From a checkpoint of a small class-conditioned image diffusion model: trained on retinal OCT scans (Kermany 2017), 98430 training examples.
Rows from block 3, named by matrix and row number. Each number is 50 + 10 x the weight over its row's rms, rounded and kept within 0 to 99. All counts start at 0. After the name is the row's rms in percent of the matrix's.
# emb: conditioning projection (model.enc.1.1.emb.weight, 192x192), inputs 96-191
emb.43 102:48 64 58 54 61 57 36 48 53 51 52 53 62 56 63 48 48 58 48 31 39 51 43 43 45 53 49 35 42 52 52 23 46 41 55 53 50 42 62 62 45 46 56 64 46 62 45 65 48 54 48 39 53 58 62 49 41 38 59 42 66 42 31 53 28 38 42 50 48 63 60 44 43 43 44 61 62 47 33 57 52 67 44 46 38 48 47 62 58 63 46 44 41 09 55 41
emb.44 096:44 40 54 48 48 43 54 52 46 67 60 52 57 49 38 50 66 49 66 52 54 48 61 51 44 54 51 48 58 59 43 39 40 48 57 51 53 52 59 44 48 39 51 51 63 39 54 33 54 74 52 62 63 32 50 55 63 60 64 53 48 42 55 64 34 47 50 62 31 63 38 55 35 60 49 64 50 45 69 46 56 56 54 62 58 61 51 47 42 63 49 43 54 52 46 47
emb.45 097:53 48 56 61 51 62 57 69 54 47 55 42 48 64 42 44 58 60 51 47 57 57 58 57 61 42 47 57 53 67 59 37 58 47 49 44 57 31 54 53 48 57 41 47 30 33 66 74 44 48 46 52 51 57 51 46 47 54 44 45 28 53 43 50 59 48 45 37 55 60 48 43 41 69 44 45 59 46 49 57 53 60 46 41 51 38 53 50 43 41 61 56 57 37 51 53
emb.46 115:29 41 67 45 45 48 53 68 40 52 53 34 34 56 60 37 61 64 52 53 53 35 53 41 44 77 51 60 64 35 62 56 48 59 49 48 57 74 66 58 58 54 47 53 59 50 51 66 57 62 47 53 45 42 45 58 67 52 56 62 46 48 46 50 42 45 23 44 57 54 62 52 66 46 73 49 54 37 47 58 64 44 49 48 41 40 42 46 39 53 49 56 48 47 46 59
emb.47 145:56 58 41 57 48 53 64 43 36 37 44 70 22 49 48 38 44 35 45 50 44 45 44 53 38 37 51 47 54 56 41 63 35 47 47 62 45 53 46 46 89 51 50 54 42 73 46 47 49 43 51 58 55 66 53 46 36 43 53 43 28 48 43 42 45 55 43 52 50 57 47 59 45 41 54 40 35 66 72 51 43 49 51 50 47 47 48 50 63 46 44 59 52 89 36 52
emb.48 097:57 79 32 55 54 51 31 50 45 47 58 49 35 61 57 35 60 62 61 46 31 59 34 44 44 47 59 49 51 70 27 46 50 43 40 53 50 43 63 52 43 41 61 54 57 47 47 35 55 48 38 54 40 43 36 64 44 49 66 47 67 45 53 51 52 52 35 48 46 57 39 59 41 42 36 68 39 67 38 69 40 47 50 75 62 51 68 49 48 53 47 53 61 59 43 44
emb.49 094:51 60 51 60 46 53 47 48 50 55 53 71 39 46 53 45 37 38 58 42 53 40 66 52 33 44 68 63 56 42 48 41 47 62 55 55 54 55 38 59 53 48 41 53 45 77 52 59 54 65 50 65 25 53 44 57 50 41 55 41 65 53 45 35 75 52 64 49 47 43 54 59 35 61 52 40 60 36 48 55 48 61 56 57 70 45 47 55 46 63 45 57 58 58 46 42
emb.50 098:61 62 48 51 48 53 33 46 63 61 44 43 54 54 45 66 44 43 49 57 48 38 43 42 62 49 47 29 47 46 43 40 63 42 45 59 57 64 58 44 46 48 53 54 60 33 42 70 48 36 45 59 52 68 58 53 41 55 48 58 65 41 47 61 51 44 49 68 62 36 47 74 40 61 36 56 37 32 64 49 49 51 43 53 54 35 51 54 79 44 48 36 58 31 41 45
emb.51 113:42 37 64 59 69 65 19 30 43 61 37 64 56 45 39 58 31 41 43 66 43 59 43 54 49 43 53 40 43 46 29 50 74 48 45 40 52 48 57 43 34 59 39 53 44 56 50 48 56 50 58 47 36 40 45 69 44 45 48 55 77 56 46 61 52 50 53 40 59 45 40 54 64 41 43 52 33 53 53 56 45 45 53 44 29 38 66 55 60 59 56 53 53 38 40 44
emb.52 117:56 49 41 44 52 50 37 44 35 56 51 52 64 70 58 50 44 46 41 54 46 48 56 80 57 55 42 48 44 46 53 44 69 54 40 47 51 40 44 59 55 49 51 44 55 68 46 58 43 47 49 53 58 36 30 41 42 64 46 58 73 46 35 51 55 52 70 46 53 35 45 22 50 39 39 68 47 36 28 46 52 44 46 54 58 56 53 51 54 47 49 39 51 44 47 42
emb.53 092:34 42 53 53 51 67 55 37 56 43 61 68 44 48 43 45 29 62 50 69 66 55 51 34 58 32 54 66 80 64 54 41 57 56 57 54 49 66 44 49 47 47 57 50 49 47 45 49 47 65 33 65 67 60 69 45 50 40 62 43 61 58 81 53 40 49 65 64 44 53 43 41 47 56 35 38 61 48 46 50 45 55 51 51 30 57 46 43 24 53 50 43 46 62 46 51
emb.54 101:49 53 80 59 64 50 47 49 56 26 61 60 38 55 53 50 58 61 46 48 41 49 41 38 44 45 43 49 65 57 41 49 38 47 63 31 58 65 48 59 71 52 46 62 55 51 56 51 67 60 48 35 48 49 54 54 49 43 59 30 63 51 35 37 69 37 41 58 39 50 57 33 56 55 43 55 43 61 40 47 56 43 52 56 61 51 62 55 39 48 49 74 45 53 49 41
emb.55 095:62 52 39 25 45 51 49 68 48 35 39 41 55 54 65 38 60 71 47 49 59 45 46 44 56 20 41 37 50 68 64 53 51 55 73 67 44 29 58 48 62 50 42 49 41 53 49 48 51 64 52 48 41 65 45 48 58 40 43 55 48 51 60 33 62 41 56 36 54 39 49 78 53 58 44 51 42 33 29 50 50 62 58 60 64 48 34 53 74 55 44 39 38 54 47 55
emb.56 102:49 60 41 49 27 39 70 58 55 34 59 59 50 69 49 68 62 41 40 53 45 50 43 49 41 25 49 42 46 66 31 52 57 54 52 57 39 68 54 41 67 51 30 59 50 63 45 45 56 46 49 38 59 57 49 47 45 46 52 67 84 48 50 49 63 46 54 60 58 45 42 52 48 66 44 64 29 56 51 41 52 42 50 50 56 54 23 54 57 50 52 52 43 51 49 46
emb.57 085:52 37 53 48 45 74 58 60 61 49 49 58 39 67 48 33 50 45 43 49 55 52 49 47 35 44 48 26 69 28 53 75 50 60 50 51 59 59 60 57 70 51 52 42 48 51 42 49 53 41 45 55 53 55 40 51 54 50 60 28 49 58 51 50 52 53 44 61 54 49 51 36 62 54 56 62 53 62 48 41 60 32 63 45 49 56 54 56 36 57 48 61 49 65 47 63
emb.58 098:56 43 47 38 44 37 52 41 49 50 44 60 61 54 43 66 64 41 56 62 49 44 62 55 56 57 52 48 36 53 57 38 33 55 47 55 56 62 37 50 50 49 59 64 33 21 40 42 55 31 56 26 45 42 69 46 37 44 45 50 38 36 43 45 43 56 52 54 58 33 37 65 48 70 65 40 79 44 71 53 53 39 43 45 56 42 52 51 67 53 38 48 55 33 48 39
emb.59 097:35 43 54 52 49 41 61 43 47 47 52 62 33 32 39 50 74 54 46 35 48 56 45 56 51 68 51 60 52 62 44 48 43 42 36 25 50 54 40 48 54 41 50 56 48 38 40 48 50 44 55 41 29 60 46 36 41 40 38 35 33 32 68 53 44 53 38 55 48 28 42 45 42 51 39 48 60 55 56 43 45 32 40 46 55 55 60 51 38 41 51 53 60 54 46 50
emb.60 115:52 67 53 40 49 47 21 63 35 47 54 48 46 49 56 59 46 64 39 38 50 60 59 37 52 51 55 61 23 54 59 50 51 56 59 57 56 56 44 41 30 48 61 45 51 21 40 44 55 54 43 47 57 43 20 50 43 48 60 39 49 57 42 42 73 46 59 54 62 52 48 40 55 56 54 57 46 51 46 49 54 50 57 55 78 57 53 55 51 44 49 49 44 20 58 52
emb.61 091:58 51 57 48 56 54 51 58 58 54 68 47 63 57 39 53 49 37 45 48 43 48 56 49 45 38 47 63 54 53 46 35 26 52 54 50 56 42 47 55 46 58 48 57 45 76 34 50 54 28 49 52 69 69 57 60 58 62 50 62 46 41 43 57 46 46 67 43 60 51 43 56 46 30 44 35 57 48 53 45 60 55 47 59 41 58 53 60 59 53 46 50 50 64 53 46
emb.62 089:34 59 62 50 63 36 57 52 36 50 40 25 50 51 42 50 31 58 53 59 71 65 55 51 55 60 57 63 59 41 56 61 60 52 50 64 62 58 41 46 46 58 59 47 40 50 58 47 52 55 59 67 48 40 44 52 53 64 55 46 43 53 67 73 43 61 51 66 60 55 57 50 43 52 53 42 46 37 55 50 49 47 55 55 61 55 57 60 62 55 50 43 60 62 47 59
emb.63 096:38 43 39 49 39 53 44 47 57 61 37 38 41 54 53 60 46 53 52 53 46 34 61 77 54 62 51 46 39 48 58 47 45 50 54 48 48 46 48 34 40 42 48 56 40 30 51 45 59 68 45 55 55 44 52 49 46 58 52 58 45 51 39 49 42 31 35 54 46 43 63 45 65 57 46 43 59 58 26 37 58 44 47 54 66 41 65 49 50 50 44 55 46 54 55 38
emb.64 094:49 43 62 38 24 52 59 62 42 50 55 66 50 69 23 48 53 54 37 40 61 50 55 38 55 42 67 63 50 45 49 38 48 43 54 43 44 32 53 53 69 48 54 49 45 42 50 65 29 47 47 52 59 42 70 50 63 42 48 70 67 43 45 49 65 54 63 41 60 59 32 37 48 62 44 57 59 59 59 56 50 51 48 48 53 52 55 49 62 62 47 40 45 50 51 52
emb.65 105:47 44 67 62 79 49 61 55 71 53 58 42 54 61 37 48 52 42 47 31 56 47 59 34 40 66 55 52 52 58 55 33 58 51 54 62 38 48 32 56 73 54 37 56 71 43 54 55 46 26 48 47 49 53 37 27 50 38 49 61 59 45 53 47 50 46 41 50 42 53 59 43 67 53 54 43 45 60 40 66 36 53 42 39 48 69 31 52 38 48 63 40 44 55 59 45
emb.66 087:48 53 37 25 39 40 37 49 60 56 56 51 61 51 59 54 63 42 24 53 54 57 42 50 64 62 52 41 44 28 59 38 47 45 61 48 41 49 41 58 56 58 58 48 44 44 52 66 52 51 46 52 62 50 47 57 48 44 37 53 65 43 43 49 52 49 53 52 50 75 39 53 55 47 59 31 62 67 61 43 26 31 56 32 40 64 72 44 56 54 38 59 63 40 50 39
emb.67 097:47 44 74 61 89 38 41 54 34 57 44 46 50 57 37 49 38 49 48 66 41 47 36 35 37 50 60 53 67 62 49 44 50 50 45 48 43 33 43 52 27 52 62 54 64 53 53 41 45 51 63 57 55 38 51 61 56 46 59 46 58 49 54 55 48 38 67 46 66 50 56 50 63 57 51 54 62 31 46 60 40 58 45 68 54 53 48 50 26 59 60 45 55 28 67 53
emb.68 091:60 58 57 52 70 55 62 64 46 42 58 40 55 50 58 46 56 53 46 42 42 49 23 64 54 59 56 43 42 50 45 62 35 53 50 50 47 43 55 67 64 43 47 35 68 39 75 45 43 59 52 46 54 46 40 52 59 67 58 40 47 64 46 33 45 54 53 63 44 50 51 54 47 40 48 57 40 36 41 53 37 59 53 52 52 65 46 46 35 44 36 28 39 60 35 46
emb.69 089:50 55 47 51 47 48 50 38 61 42 58 56 41 57 46 44 43 50 50 61 50 65 53 58 47 44 56 57 55 39 45 49 54 59 65 49 51 51 39 65 46 52 47 38 37 70 56 46 45 53 53 59 68 59 42 63 53 58 38 35 37 56 60 43 50 53 36 40 50 77 50 67 52 66 55 64 62 47 64 51 30 50 39 55 40 46 48 50 35 42 53 47 39 60 56 52
emb.70 098:50 55 33 56 48 48 52 60 58 41 55 36 62 71 45 53 57 50 49 44 62 53 43 43 37 57 41 52 47 48 55 35 40 49 55 66 60 58 48 54 42 49 52 53 46 67 58 55 44 49 50 42 57 52 51 58 56 63 51 62 48 50 54 56 46 53 60 51 34 56 47 50 67 37 54 55 50 65 52 37 27 48 65 57 71 66 53 49 80 50 40 55 47 50 56 53
emb.71 099:36 44 47 33 43 63 47 41 43 49 65 33 66 53 49 46 68 58 47 63 67 49 47 57 54 49 53 62 54 42 45 38 29 43 57 36 46 74 45 55 55 50 40 57 49 40 48 58 51 53 51 41 61 69 57 68 43 50 55 68 53 51 62 46 54 54 59 62 46 52 43 46 47 33 55 43 73 45 56 32 53 51 44 64 33 56 48 61 40 36 48 38 53 27 60 57
emb.72 093:44 34 42 55 45 48 50 41 50 43 45 70 49 56 55 50 62 35 60 33 55 43 65 43 52 60 66 50 40 57 66 52 53 35 41 72 36 54 49 54 57 37 60 43 65 44 58 65 66 33 61 54 49 38 45 38 42 45 52 33 42 37 46 59 51 44 64 44 41 64 50 46 47 55 53 44 14 57 57 42 42 51 41 58 55 42 54 41 43 45 54 45 60 62 47 41
emb.73 101:65 44 52 61 51 46 36 49 46 55 60 50 65 43 42 53 59 43 53 56 48 51 45 59 30 52 53 39 49 52 65 51 53 48 48 39 54 65 60 43 44 65 54 61 54 49 42 76 46 60 55 52 58 53 49 34 68 44 50 54 62 50 55 37 44 47 39 69 54 45 62 58 57 35 50 61 41 42 28 51 66 61 58 43 35 65 36 63 56 48 49 58 37 44 51 44
emb.74 099:45 72 57 48 37 60 54 51 49 39 36 39 52 42 54 45 26 38 56 57 55 49 56 51 45 38 55 50 42 49 50 43 65 62 49 52 48 63 64 41 45 49 64 34 45 42 68 45 54 42 51 54 61 40 34 58 52 59 56 52 47 62 48 59 62 63 76 44 68 60 47 52 55 46 47 57 35 46 75 53 47 61 56 44 31 61 65 46 53 57 51 54 57 32 34 53
emb.75 110:36 49 50 44 54 46 65 57 57 50 60 50 76 52 53 46 40 58 57 43 57 48 39 69 60 64 56 62 64 68 51 45 53 45 58 61 42 41 49 39 13 63 48 51 41 58 47 53 29 47 50 52 74 55 58 62 41 42 55 40 41 56 51 57 48 48 39 57 64 57 42 61 54 45 46 47 50 47 55 44 54 46 55 40 47 51 59 59 61 45 60 41 53 28 74 67
emb.76 097:62 40 63 48 58 45 39 64 43 31 42 22 54 39 52 53 59 63 46 42 61 52 53 39 59 42 48 39 35 54 54 47 58 58 57 41 65 50 44 53 38 52 38 54 46 61 52 67 59 33 49 55 46 61 58 58 62 35 54 52 74 69 44 58 62 46 79 47 53 38 43 27 42 68 49 42 48 46 42 48 53 40 49 42 69 48 26 65 51 49 59 50 40 49 47 51
emb.77 109:66 47 48 66 52 48 53 55 54 48 50 49 47 48 47 45 60 41 51 53 31 42 43 41 45 69 60 35 52 53 56 45 52 39 40 39 50 38 60 58 58 53 41 54 65 28 44 76 45 45 40 59 36 52 61 55 43 59 40 48 44 43 49 42 44 51 48 53 53 55 61 49 49 29 60 69 38 47 48 49 65 48 55 27 76 57 29 49 43 44 56 36 34 53 48 43
emb.78 092:54 57 55 50 59 36 65 42 67 70 49 28 54 58 58 40 60 53 59 59 42 50 46 45 50 69 40 40 36 44 47 60 61 44 31 60 40 52 49 47 42 48 43 38 62 41 51 37 56 43 48 57 57 62 54 50 56 43 62 55 51 48 67 44 61 45 54 33 53 44 58 41 47 55 19 57 58 48 61 44 45 48 56 37 44 56 28 56 43 46 49 49 48 44 63 38
emb.79 094:50 33 55 47 54 43 57 25 56 57 44 40 51 39 44 55 40 47 62 57 56 58 77 66 61 58 54 46 55 35 43 44 54 44 43 47 52 41 46 50 42 53 54 49 35 72 51 36 54 63 60 55 49 38 24 48 55 56 42 33 61 56 43 61 35 45 53 68 53 41 56 42 56 54 50 43 55 40 57 54 39 47 44 31 54 58 62 49 34 47 54 42 40 42 53 43
emb.80 096:63 66 56 42 59 47 39 48 56 47 55 69 55 52 50 56 53 44 57 37 49 59 57 37 59 28 53 65 70 48 55 53 51 64 50 54 55 62 41 37 54 55 47 50 30 37 54 08 57 48 51 30 52 61 65 39 44 59 47 42 50 54 46 64 52 57 51 38 29 48 51 42 46 54 62 63 33 64 36 48 33 63 51 58 53 52 39 47 46 52 47 31 50 27 49 55
emb.81 090:60 41 51 69 73 56 50 73 78 51 48 60 51 57 48 58 47 54 50 50 49 51 43 37 47 37 44 59 50 39 65 42 53 43 47 59 51 53 47 40 51 52 63 57 59 29 56 53 42 68 50 57 50 55 38 50 40 65 45 45 24 46 55 42 48 57 44 55 40 55 45 40 34 53 43 63 24 54 46 49 53 63 46 53 39 63 47 41 34 30 36 56 50 37 42 56
emb.82 088:54 66 58 59 41 40 39 47 54 52 49 64 59 52 56 40 59 53 38 44 41 63 54 62 44 42 47 51 47 39 38 54 57 51 56 28 50 45 42 51 48 52 46 56 59 56 54 61 54 53 58 54 43 42 70 62 59 62 55 29 54 51 55 30 51 47 51 71 50 47 58 50 50 32 45 55 73 51 45 43 45 45 42 43 48 51 70 55 53 61 56 59 49 63 56 49
emb.83 098:41 59 48 47 61 44 42 39 24 49 45 49 59 45 50 55 65 39 44 58 45 50 39 79 65 62 44 50 40 35 41 53 51 60 48 46 60 35 48 53 38 50 59 40 53 51 65 44 49 47 57 62 38 59 38 57 50 53 44 53 47 40 43 37 56 46 87 63 56 62 38 39 46 53 54 64 57 61 61 35 39 32 46 44 47 69 55 48 34 51 50 32 38 28 38 44
emb.84 090:49 44 62 61 59 67 40 26 53 59 64 73 51 37 49 43 47 52 49 39 40 51 36 43 65 44 59 39 71 64 43 54 33 53 54 59 49 40 53 59 34 47 50 62 50 40 69 29 55 35 59 32 65 62 66 60 56 60 52 63 38 48 74 55 39 50 59 47 46 52 47 49 45 46 64 32 60 23 46 58 56 58 56 40 39 57 37 47 46 57 44 35 55 51 49 38
emb.85 094:49 52 52 49 28 40 48 47 48 32 59 47 66 54 47 36 63 45 42 56 32 65 64 46 52 44 39 50 47 40 47 30 43 53 53 49 47 46 48 73 51 64 54 47 45 63 42 42 56 48 61 50 51 63 57 48 49 42 52 50 54 61 53 41 41 71 46 42 50 61 47 57 54 39 52 43 55 45 27 60 53 53 49 47 39 58 60 54 53 61 42 37 43 78 57 45
emb.86 094:42 67 55 48 44 43 38 32 74 50 53 50 54 51 32 60 51 58 42 61 59 44 50 60 54 46 54 49 59 64 58 49 55 56 63 51 54 64 57 46 69 46 37 53 52 61 43 47 57 62 54 55 45 46 79 51 51 48 52 53 61 61 56 53 52 43 39 43 59 33 45 50 40 35 49 39 58 47 34 60 71 52 53 62 37 47 50 54 63 64 52 59 52 33 44 47
emb.87 101:51 67 51 31 45 55 49 48 55 40 58 41 53 51 49 48 33 38 70 70 50 37 48 34 40 54 52 46 74 55 49 42 58 59 60 32 51 41 47 45 48 58 47 41 50 56 46 48 48 42 60 41 60 49 68 64 61 53 45 72 33 53 48 65 65 41 44 48 46 63 68 34 50 45 57 43 59 61 60 51 47 57 52 25 57 65 47 57 55 53 46 54 32 62 49 40
emb.88 095:41 59 56 52 44 43 57 43 71 44 67 48 57 46 44 59 59 38 53 47 50 46 33 46 47 53 47 59 36 60 59 34 40 58 53 58 46 50 65 41 66 46 53 50 70 63 46 39 31 57 50 49 43 63 53 43 62 48 41 56 51 45 42 55 59 61 43 43 60 59 47 45 47 80 48 63 53 37 39 49 51 43 46 44 42 57 59 53 38 51 57 50 42 51 58 60
emb.89 101:47 44 45 50 55 64 50 67 54 39 32 47 30 59 51 48 47 54 48 36 38 45 55 50 32 51 58 43 69 36 51 50 42 57 40 42 46 45 41 43 26 50 48 44 34 45 66 50 41 58 49 50 49 52 44 55 52 62 42 47 42 49 26 54 53 49 49 55 42 52 49 40 50 44 47 55 51 40 57 46 67 54 59 37 74 44 57 58 58 47 56 64 38 41 41 53
emb.90 099:56 59 40 41 28 29 44 42 46 48 42 44 61 67 46 49 46 50 39 34 59 61 54 74 49 43 45 42 70 69 28 31 32 45 49 48 51 36 53 45 63 45 40 57 41 56 31 34 49 63 63 67 53 64 58 32 46 54 55 60 59 43 45 51 52 63 50 12 55 44 46 43 44 52 49 23 56 55 42 35 55 51 47 55 49 49 49 46 33 42 42 47 47 49 54 57
emb.91 097:55 49 51 55 62 32 51 38 35 32 42 50 54 38 43 38 44 71 43 45 46 52 65 44 50 59 58 58 54 49 45 47 61 58 35 63 49 70 49 29 32 50 34 43 48 55 46 38 47 31 56 68 52 62 38 39 31 46 41 50 63 59 45 68 35 43 61 56 64 49 69 50 38 55 43 49 46 33 66 56 49 43 55 54 53 33 79 47 44 41 59 47 63 56 40 61
emb.92 107:44 39 60 47 53 50 43 52 51 45 42 37 48 47 57 46 50 47 72 38 73 51 58 63 66 58 49 56 41 35 57 57 60 56 47 57 57 53 41 44 78 50 49 49 51 45 60 52 58 61 50 51 54 49 34 46 51 51 61 51 35 63 37 53 50 39 29 62 63 48 56 56 55 58 43 48 50 46 37 51 62 65 54 34 54 24 40 49 58 34 45 59 51 62 49 57
emb.93 092:40 33 59 49 41 50 40 59 60 63 59 41 54 51 46 42 58 59 43 64 63 57 68 62 69 58 61 46 46 62 53 50 33 50 53 26 47 49 47 61 49 36 75 47 40 53 54 45 60 49 36 51 45 56 47 56 41 58 55 49 48 50 55 46 63 55 44 41 34 55 47 51 54 66 57 59 54 47 51 53 61 56 49 40 52 65 41 51 25 53 41 36 48 29 63 51
emb.94 103:45 55 56 48 14 53 59 26 48 43 47 46 54 42 38 57 59 39 49 52 50 51 50 57 50 36 65 54 40 47 63 46 41 37 58 63 47 58 53 65 51 52 68 39 36 54 41 34 34 39 48 51 50 23 69 55 43 55 39 53 34 44 43 54 46 55 34 52 63 56 44 44 37 62 45 49 65 34 54 54 52 48 52 50 33 37 62 48 45 50 45 47 50 46 42 49
emb.95 088:65 45 51 31 36 44 42 69 44 56 69 44 58 47 61 50 67 56 48 46 36 34 47 65 50 46 38 60 45 58 61 48 41 45 40 63 54 67 45 62 46 47 48 64 51 46 56 42 55 56 52 41 40 40 69 61 55 48 52 50 48 50 53 59 74 41 51 45 40 40 59 65 35 52 64 63 51 40 53 45 32 36 61 50 56 54 45 49 55 42 44 59 54 41 49 35
emb.96 101:54 35 49 67 43 56 63 38 30 73 54 48 63 44 62 50 44 46 48 43 43 62 45 56 51 58 55 51 43 43 44 60 48 35 51 45 40 29 56 48 66 49 61 52 52 46 48 61 51 70 33 48 44 61 52 48 56 42 55 46 58 56 50 24 47 47 66 55 51 54 52 50 44 48 54 30 63 63 36 59 48 42 48 55 32 46 59 51 57 41 42 44 57 61 60 38
emb.97 096:40 51 50 53 25 48 51 46 48 62 43 50 46 53 39 40 52 43 58 46 53 59 47 53 46 38 49 37 69 46 40 61 63 39 48 54 58 76 40 43 45 33 36 44 52 44 77 67 38 52 49 50 66 56 56 40 50 42 62 55 52 44 63 63 65 47 56 55 57 55 44 56 47 54 42 63 58 49 29 40 38 57 47 57 42 41 47 51 44 61 45 52 47 57 69 41
emb.98 090:64 26 39 64 44 31 57 36 46 59 48 62 49 53 39 34 28 60 57 53 63 44 38 39 64 57 48 63 47 49 54 48 56 49 63 49 55 61 44 52 58 50 33 37 66 67 44 37 44 40 45 48 47 58 49 43 63 47 49 55 33 41 59 54 41 56 68 46 48 55 52 38 55 36 47 37 56 36 50 61 41 55 50 59 30 45 60 47 39 58 58 55 45 36 56 49
emb.99 099:49 28 50 64 71 45 43 65 35 56 71 43 55 46 34 68 34 78 44 38 49 33 49 50 48 47 52 54 55 37 53 50 58 47 65 59 59 41 61 45 62 57 61 57 61 70 46 51 35 54 49 47 45 41 51 39 44 41 36 54 83 41 59 49 31 36 53 53 33 46 59 64 48 52 61 55 33 46 43 42 43 50 42 57 58 62 46 46 57 55 53 47 62 47 56 56
emb.100 118:47 39 41 49 49 54 53 46 47 64 61 30 41 45 44 64 47 45 51 38 53 54 54 50 49 57 55 53 53 57 54 47 45 41 58 52 55 57 58 45 88 49 46 64 55 53 60 41 58 57 30 47 25 40 56 44 61 54 49 45 54 60 56 53 67 52 33 53 39 55 46 40 60 55 54 35 30 45 65 51 58 53 45 56 59 60 45 50 62 57 50 77 46 79 46 47
emb.101 107:55 67 49 44 51 44 32 59 47 58 47 93 57 52 44 58 59 59 53 48 42 46 49 50 46 50 40 55 44 43 51 34 56 58 42 61 54 37 54 35 30 51 46 47 58 49 39 49 45 35 53 47 54 62 55 36 47 38 44 56 53 51 40 68 43 51 74 43 52 52 45 41 42 48 59 62 57 42 57 53 42 33 53 54 41 53 60 51 59 49 38 41 55 24 46 48
emb.102 095:54 72 47 46 68 60 60 67 56 51 52 45 52 39 52 54 41 54 38 55 34 44 51 47 72 48 50 40 43 61 41 48 50 39 56 67 37 35 52 52 58 44 49 58 48 60 36 46 42 56 53 48 30 49 50 50 43 34 44 56 41 44 48 57 51 50 59 59 54 51 51 37 49 58 59 16 51 43 52 46 50 58 44 51 53 46 71 51 50 37 36 49 53 54 55 58
emb.103 111:52 44 52 47 47 46 65 42 47 36 66 56 61 43 36 40 67 47 37 56 57 53 49 72 53 36 48 48 66 46 57 54 52 52 33 47 56 50 52 70 47 55 36 45 49 73 54 49 40 48 37 55 44 47 48 48 53 49 56 33 05 47 45 54 52 50 50 39 45 54 41 62 45 58 57 46 64 65 32 46 37 62 44 50 50 41 53 43 52 57 63 52 44 55 50 56
emb.104 099:49 65 52 42 57 40 40 55 53 69 44 42 43 49 64 58 42 53 40 46 62 58 48 47 50 54 45 42 57 48 44 58 62 60 48 57 54 59 55 35 47 52 57 56 46 36 66 44 50 57 68 44 21 45 57 52 48 53 46 43 33 59 39 37 51 47 46 42 38 46 48 29 72 57 44 40 49 38 38 52 52 61 52 54 65 45 58 53 53 73 44 55 47 62 44 45
emb.105 101:69 50 56 50 63 44 61 53 45 45 34 39 46 46 47 38 61 52 48 67 48 50 53 42 44 67 58 47 53 38 62 42 55 51 55 56 55 61 57 50 76 50 55 52 67 60 24 66 51 37 44 51 47 44 47 54 64 45 53 46 53 48 46 45 56 36 51 60 39 54 44 44 41 41 55 49 36 38 41 47 54 50 51 55 38 66 28 42 62 58 47 40 57 44 44 67
emb.106 107:53 48 60 47 41 59 59 40 58 73 31 46 36 38 47 59 63 45 46 42 49 43 54 51 55 47 44 33 54 48 51 56 48 37 51 35 33 45 39 47 19 47 54 51 32 35 53 39 47 51 49 57 39 57 64 51 51 53 55 48 56 44 31 48 25 57 43 37 66 50 57 46 47 62 41 60 38 72 49 57 41 39 38 36 58 42 36 35 54 63 40 34 44 38 42 42
emb.107 098:53 54 53 47 29 37 58 59 40 61 40 48 60 49 57 51 35 55 38 54 56 52 54 33 39 42 37 79 64 65 51 55 53 71 47 61 54 53 41 66 30 48 60 60 35 81 53 52 55 55 52 55 50 54 44 45 49 44 50 49 42 45 41 45 37 56 44 52 48 42 50 48 53 49 40 46 76 52 77 51 55 44 49 49 59 45 64 48 61 41 48 58 52 57 54 43
emb.108 100:44 72 37 38 44 46 48 46 44 68 53 50 51 61 57 64 47 38 33 54 53 61 40 51 38 51 46 59 50 49 50 66 47 57 46 63 44 51 55 49 69 51 33 56 56 85 49 25 38 50 41 46 63 44 54 49 36 54 62 47 60 59 43 36 43 36 36 63 45 43 60 43 58 64 54 46 46 38 48 44 41 53 50 60 54 42 60 56 80 49 53 35 50 42 50 49
emb.109 089:68 44 53 49 40 73 63 43 60 42 50 29 52 62 53 45 64 44 46 42 40 30 51 46 49 38 48 53 44 63 45 63 51 42 32 54 32 49 44 58 53 52 51 48 43 70 34 62 57 26 60 54 56 58 64 60 60 41 42 32 42 41 57 42 47 45 58 51 50 43 49 60 51 71 50 46 67 66 48 32 49 51 45 58 60 36 22 58 47 50 48 66 39 49 38 34
emb.110 100:65 23 60 40 54 47 41 50 54 54 49 63 52 49 45 56 50 34 56 56 47 55 45 40 36 57 55 78 43 49 40 52 47 62 57 54 47 44 43 43 64 46 53 43 55 58 67 48 49 44 53 48 49 36 42 49 50 45 51 65 58 57 48 36 48 54 37 50 62 28 42 29 60 52 62 31 48 54 31 51 58 50 49 54 33 46 68 50 39 46 48 60 44 58 58 51
emb.111 092:59 48 41 57 45 41 39 28 50 49 44 42 50 50 50 59 39 53 62 39 56 44 55 44 32 51 37 42 76 64 54 62 44 60 48 34 49 56 49 51 49 49 43 53 51 73 44 64 62 58 72 38 33 31 48 39 50 41 44 47 64 45 67 40 40 53 42 41 46 62 60 63 57 35 55 33 38 58 64 56 49 54 47 59 61 35 47 40 54 70 44 61 45 53 49 43
emb.112 096:43 63 40 40 58 50 53 48 43 61 55 45 73 39 64 38 72 53 55 47 56 60 26 50 50 60 46 38 47 41 56 49 30 64 54 55 32 28 33 54 35 60 44 45 57 52 54 28 66 39 45 37 35 49 55 52 62 50 53 43 66 62 75 36 60 61 63 56 44 42 52 50 59 64 52 59 73 37 53 58 58 52 60 36 43 56 52 55 49 56 50 53 57 50 69 52
emb.113 102:57 47 55 47 51 58 40 46 63 65 56 44 35 41 52 45 45 43 53 50 65 47 53 61 39 38 63 31 70 62 47 62 42 43 53 52 53 37 45 61 52 48 64 39 42 71 44 62 49 48 44 37 33 27 47 58 50 58 53 49 58 48 51 35 50 58 61 57 45 56 52 44 58 33 47 45 35 63 35 66 45 44 46 67 55 38 41 46 42 48 59 65 47 61 48 50
emb.114 120:44 41 38 49 50 53 33 56 40 46 49 45 56 43 53 49 55 36 42 58 47 45 45 52 53 62 51 42 36 43 34 45 51 57 45 56 53 55 60 55 35 50 46 41 53 60 66 65 48 78 70 49 55 45 53 54 60 34 49 52 51 46 43 53 64 49 65 50 48 41 57 22 64 33 47 59 56 26 43 64 60 54 58 52 36 50 45 47 56 46 50 51 39 44 49 53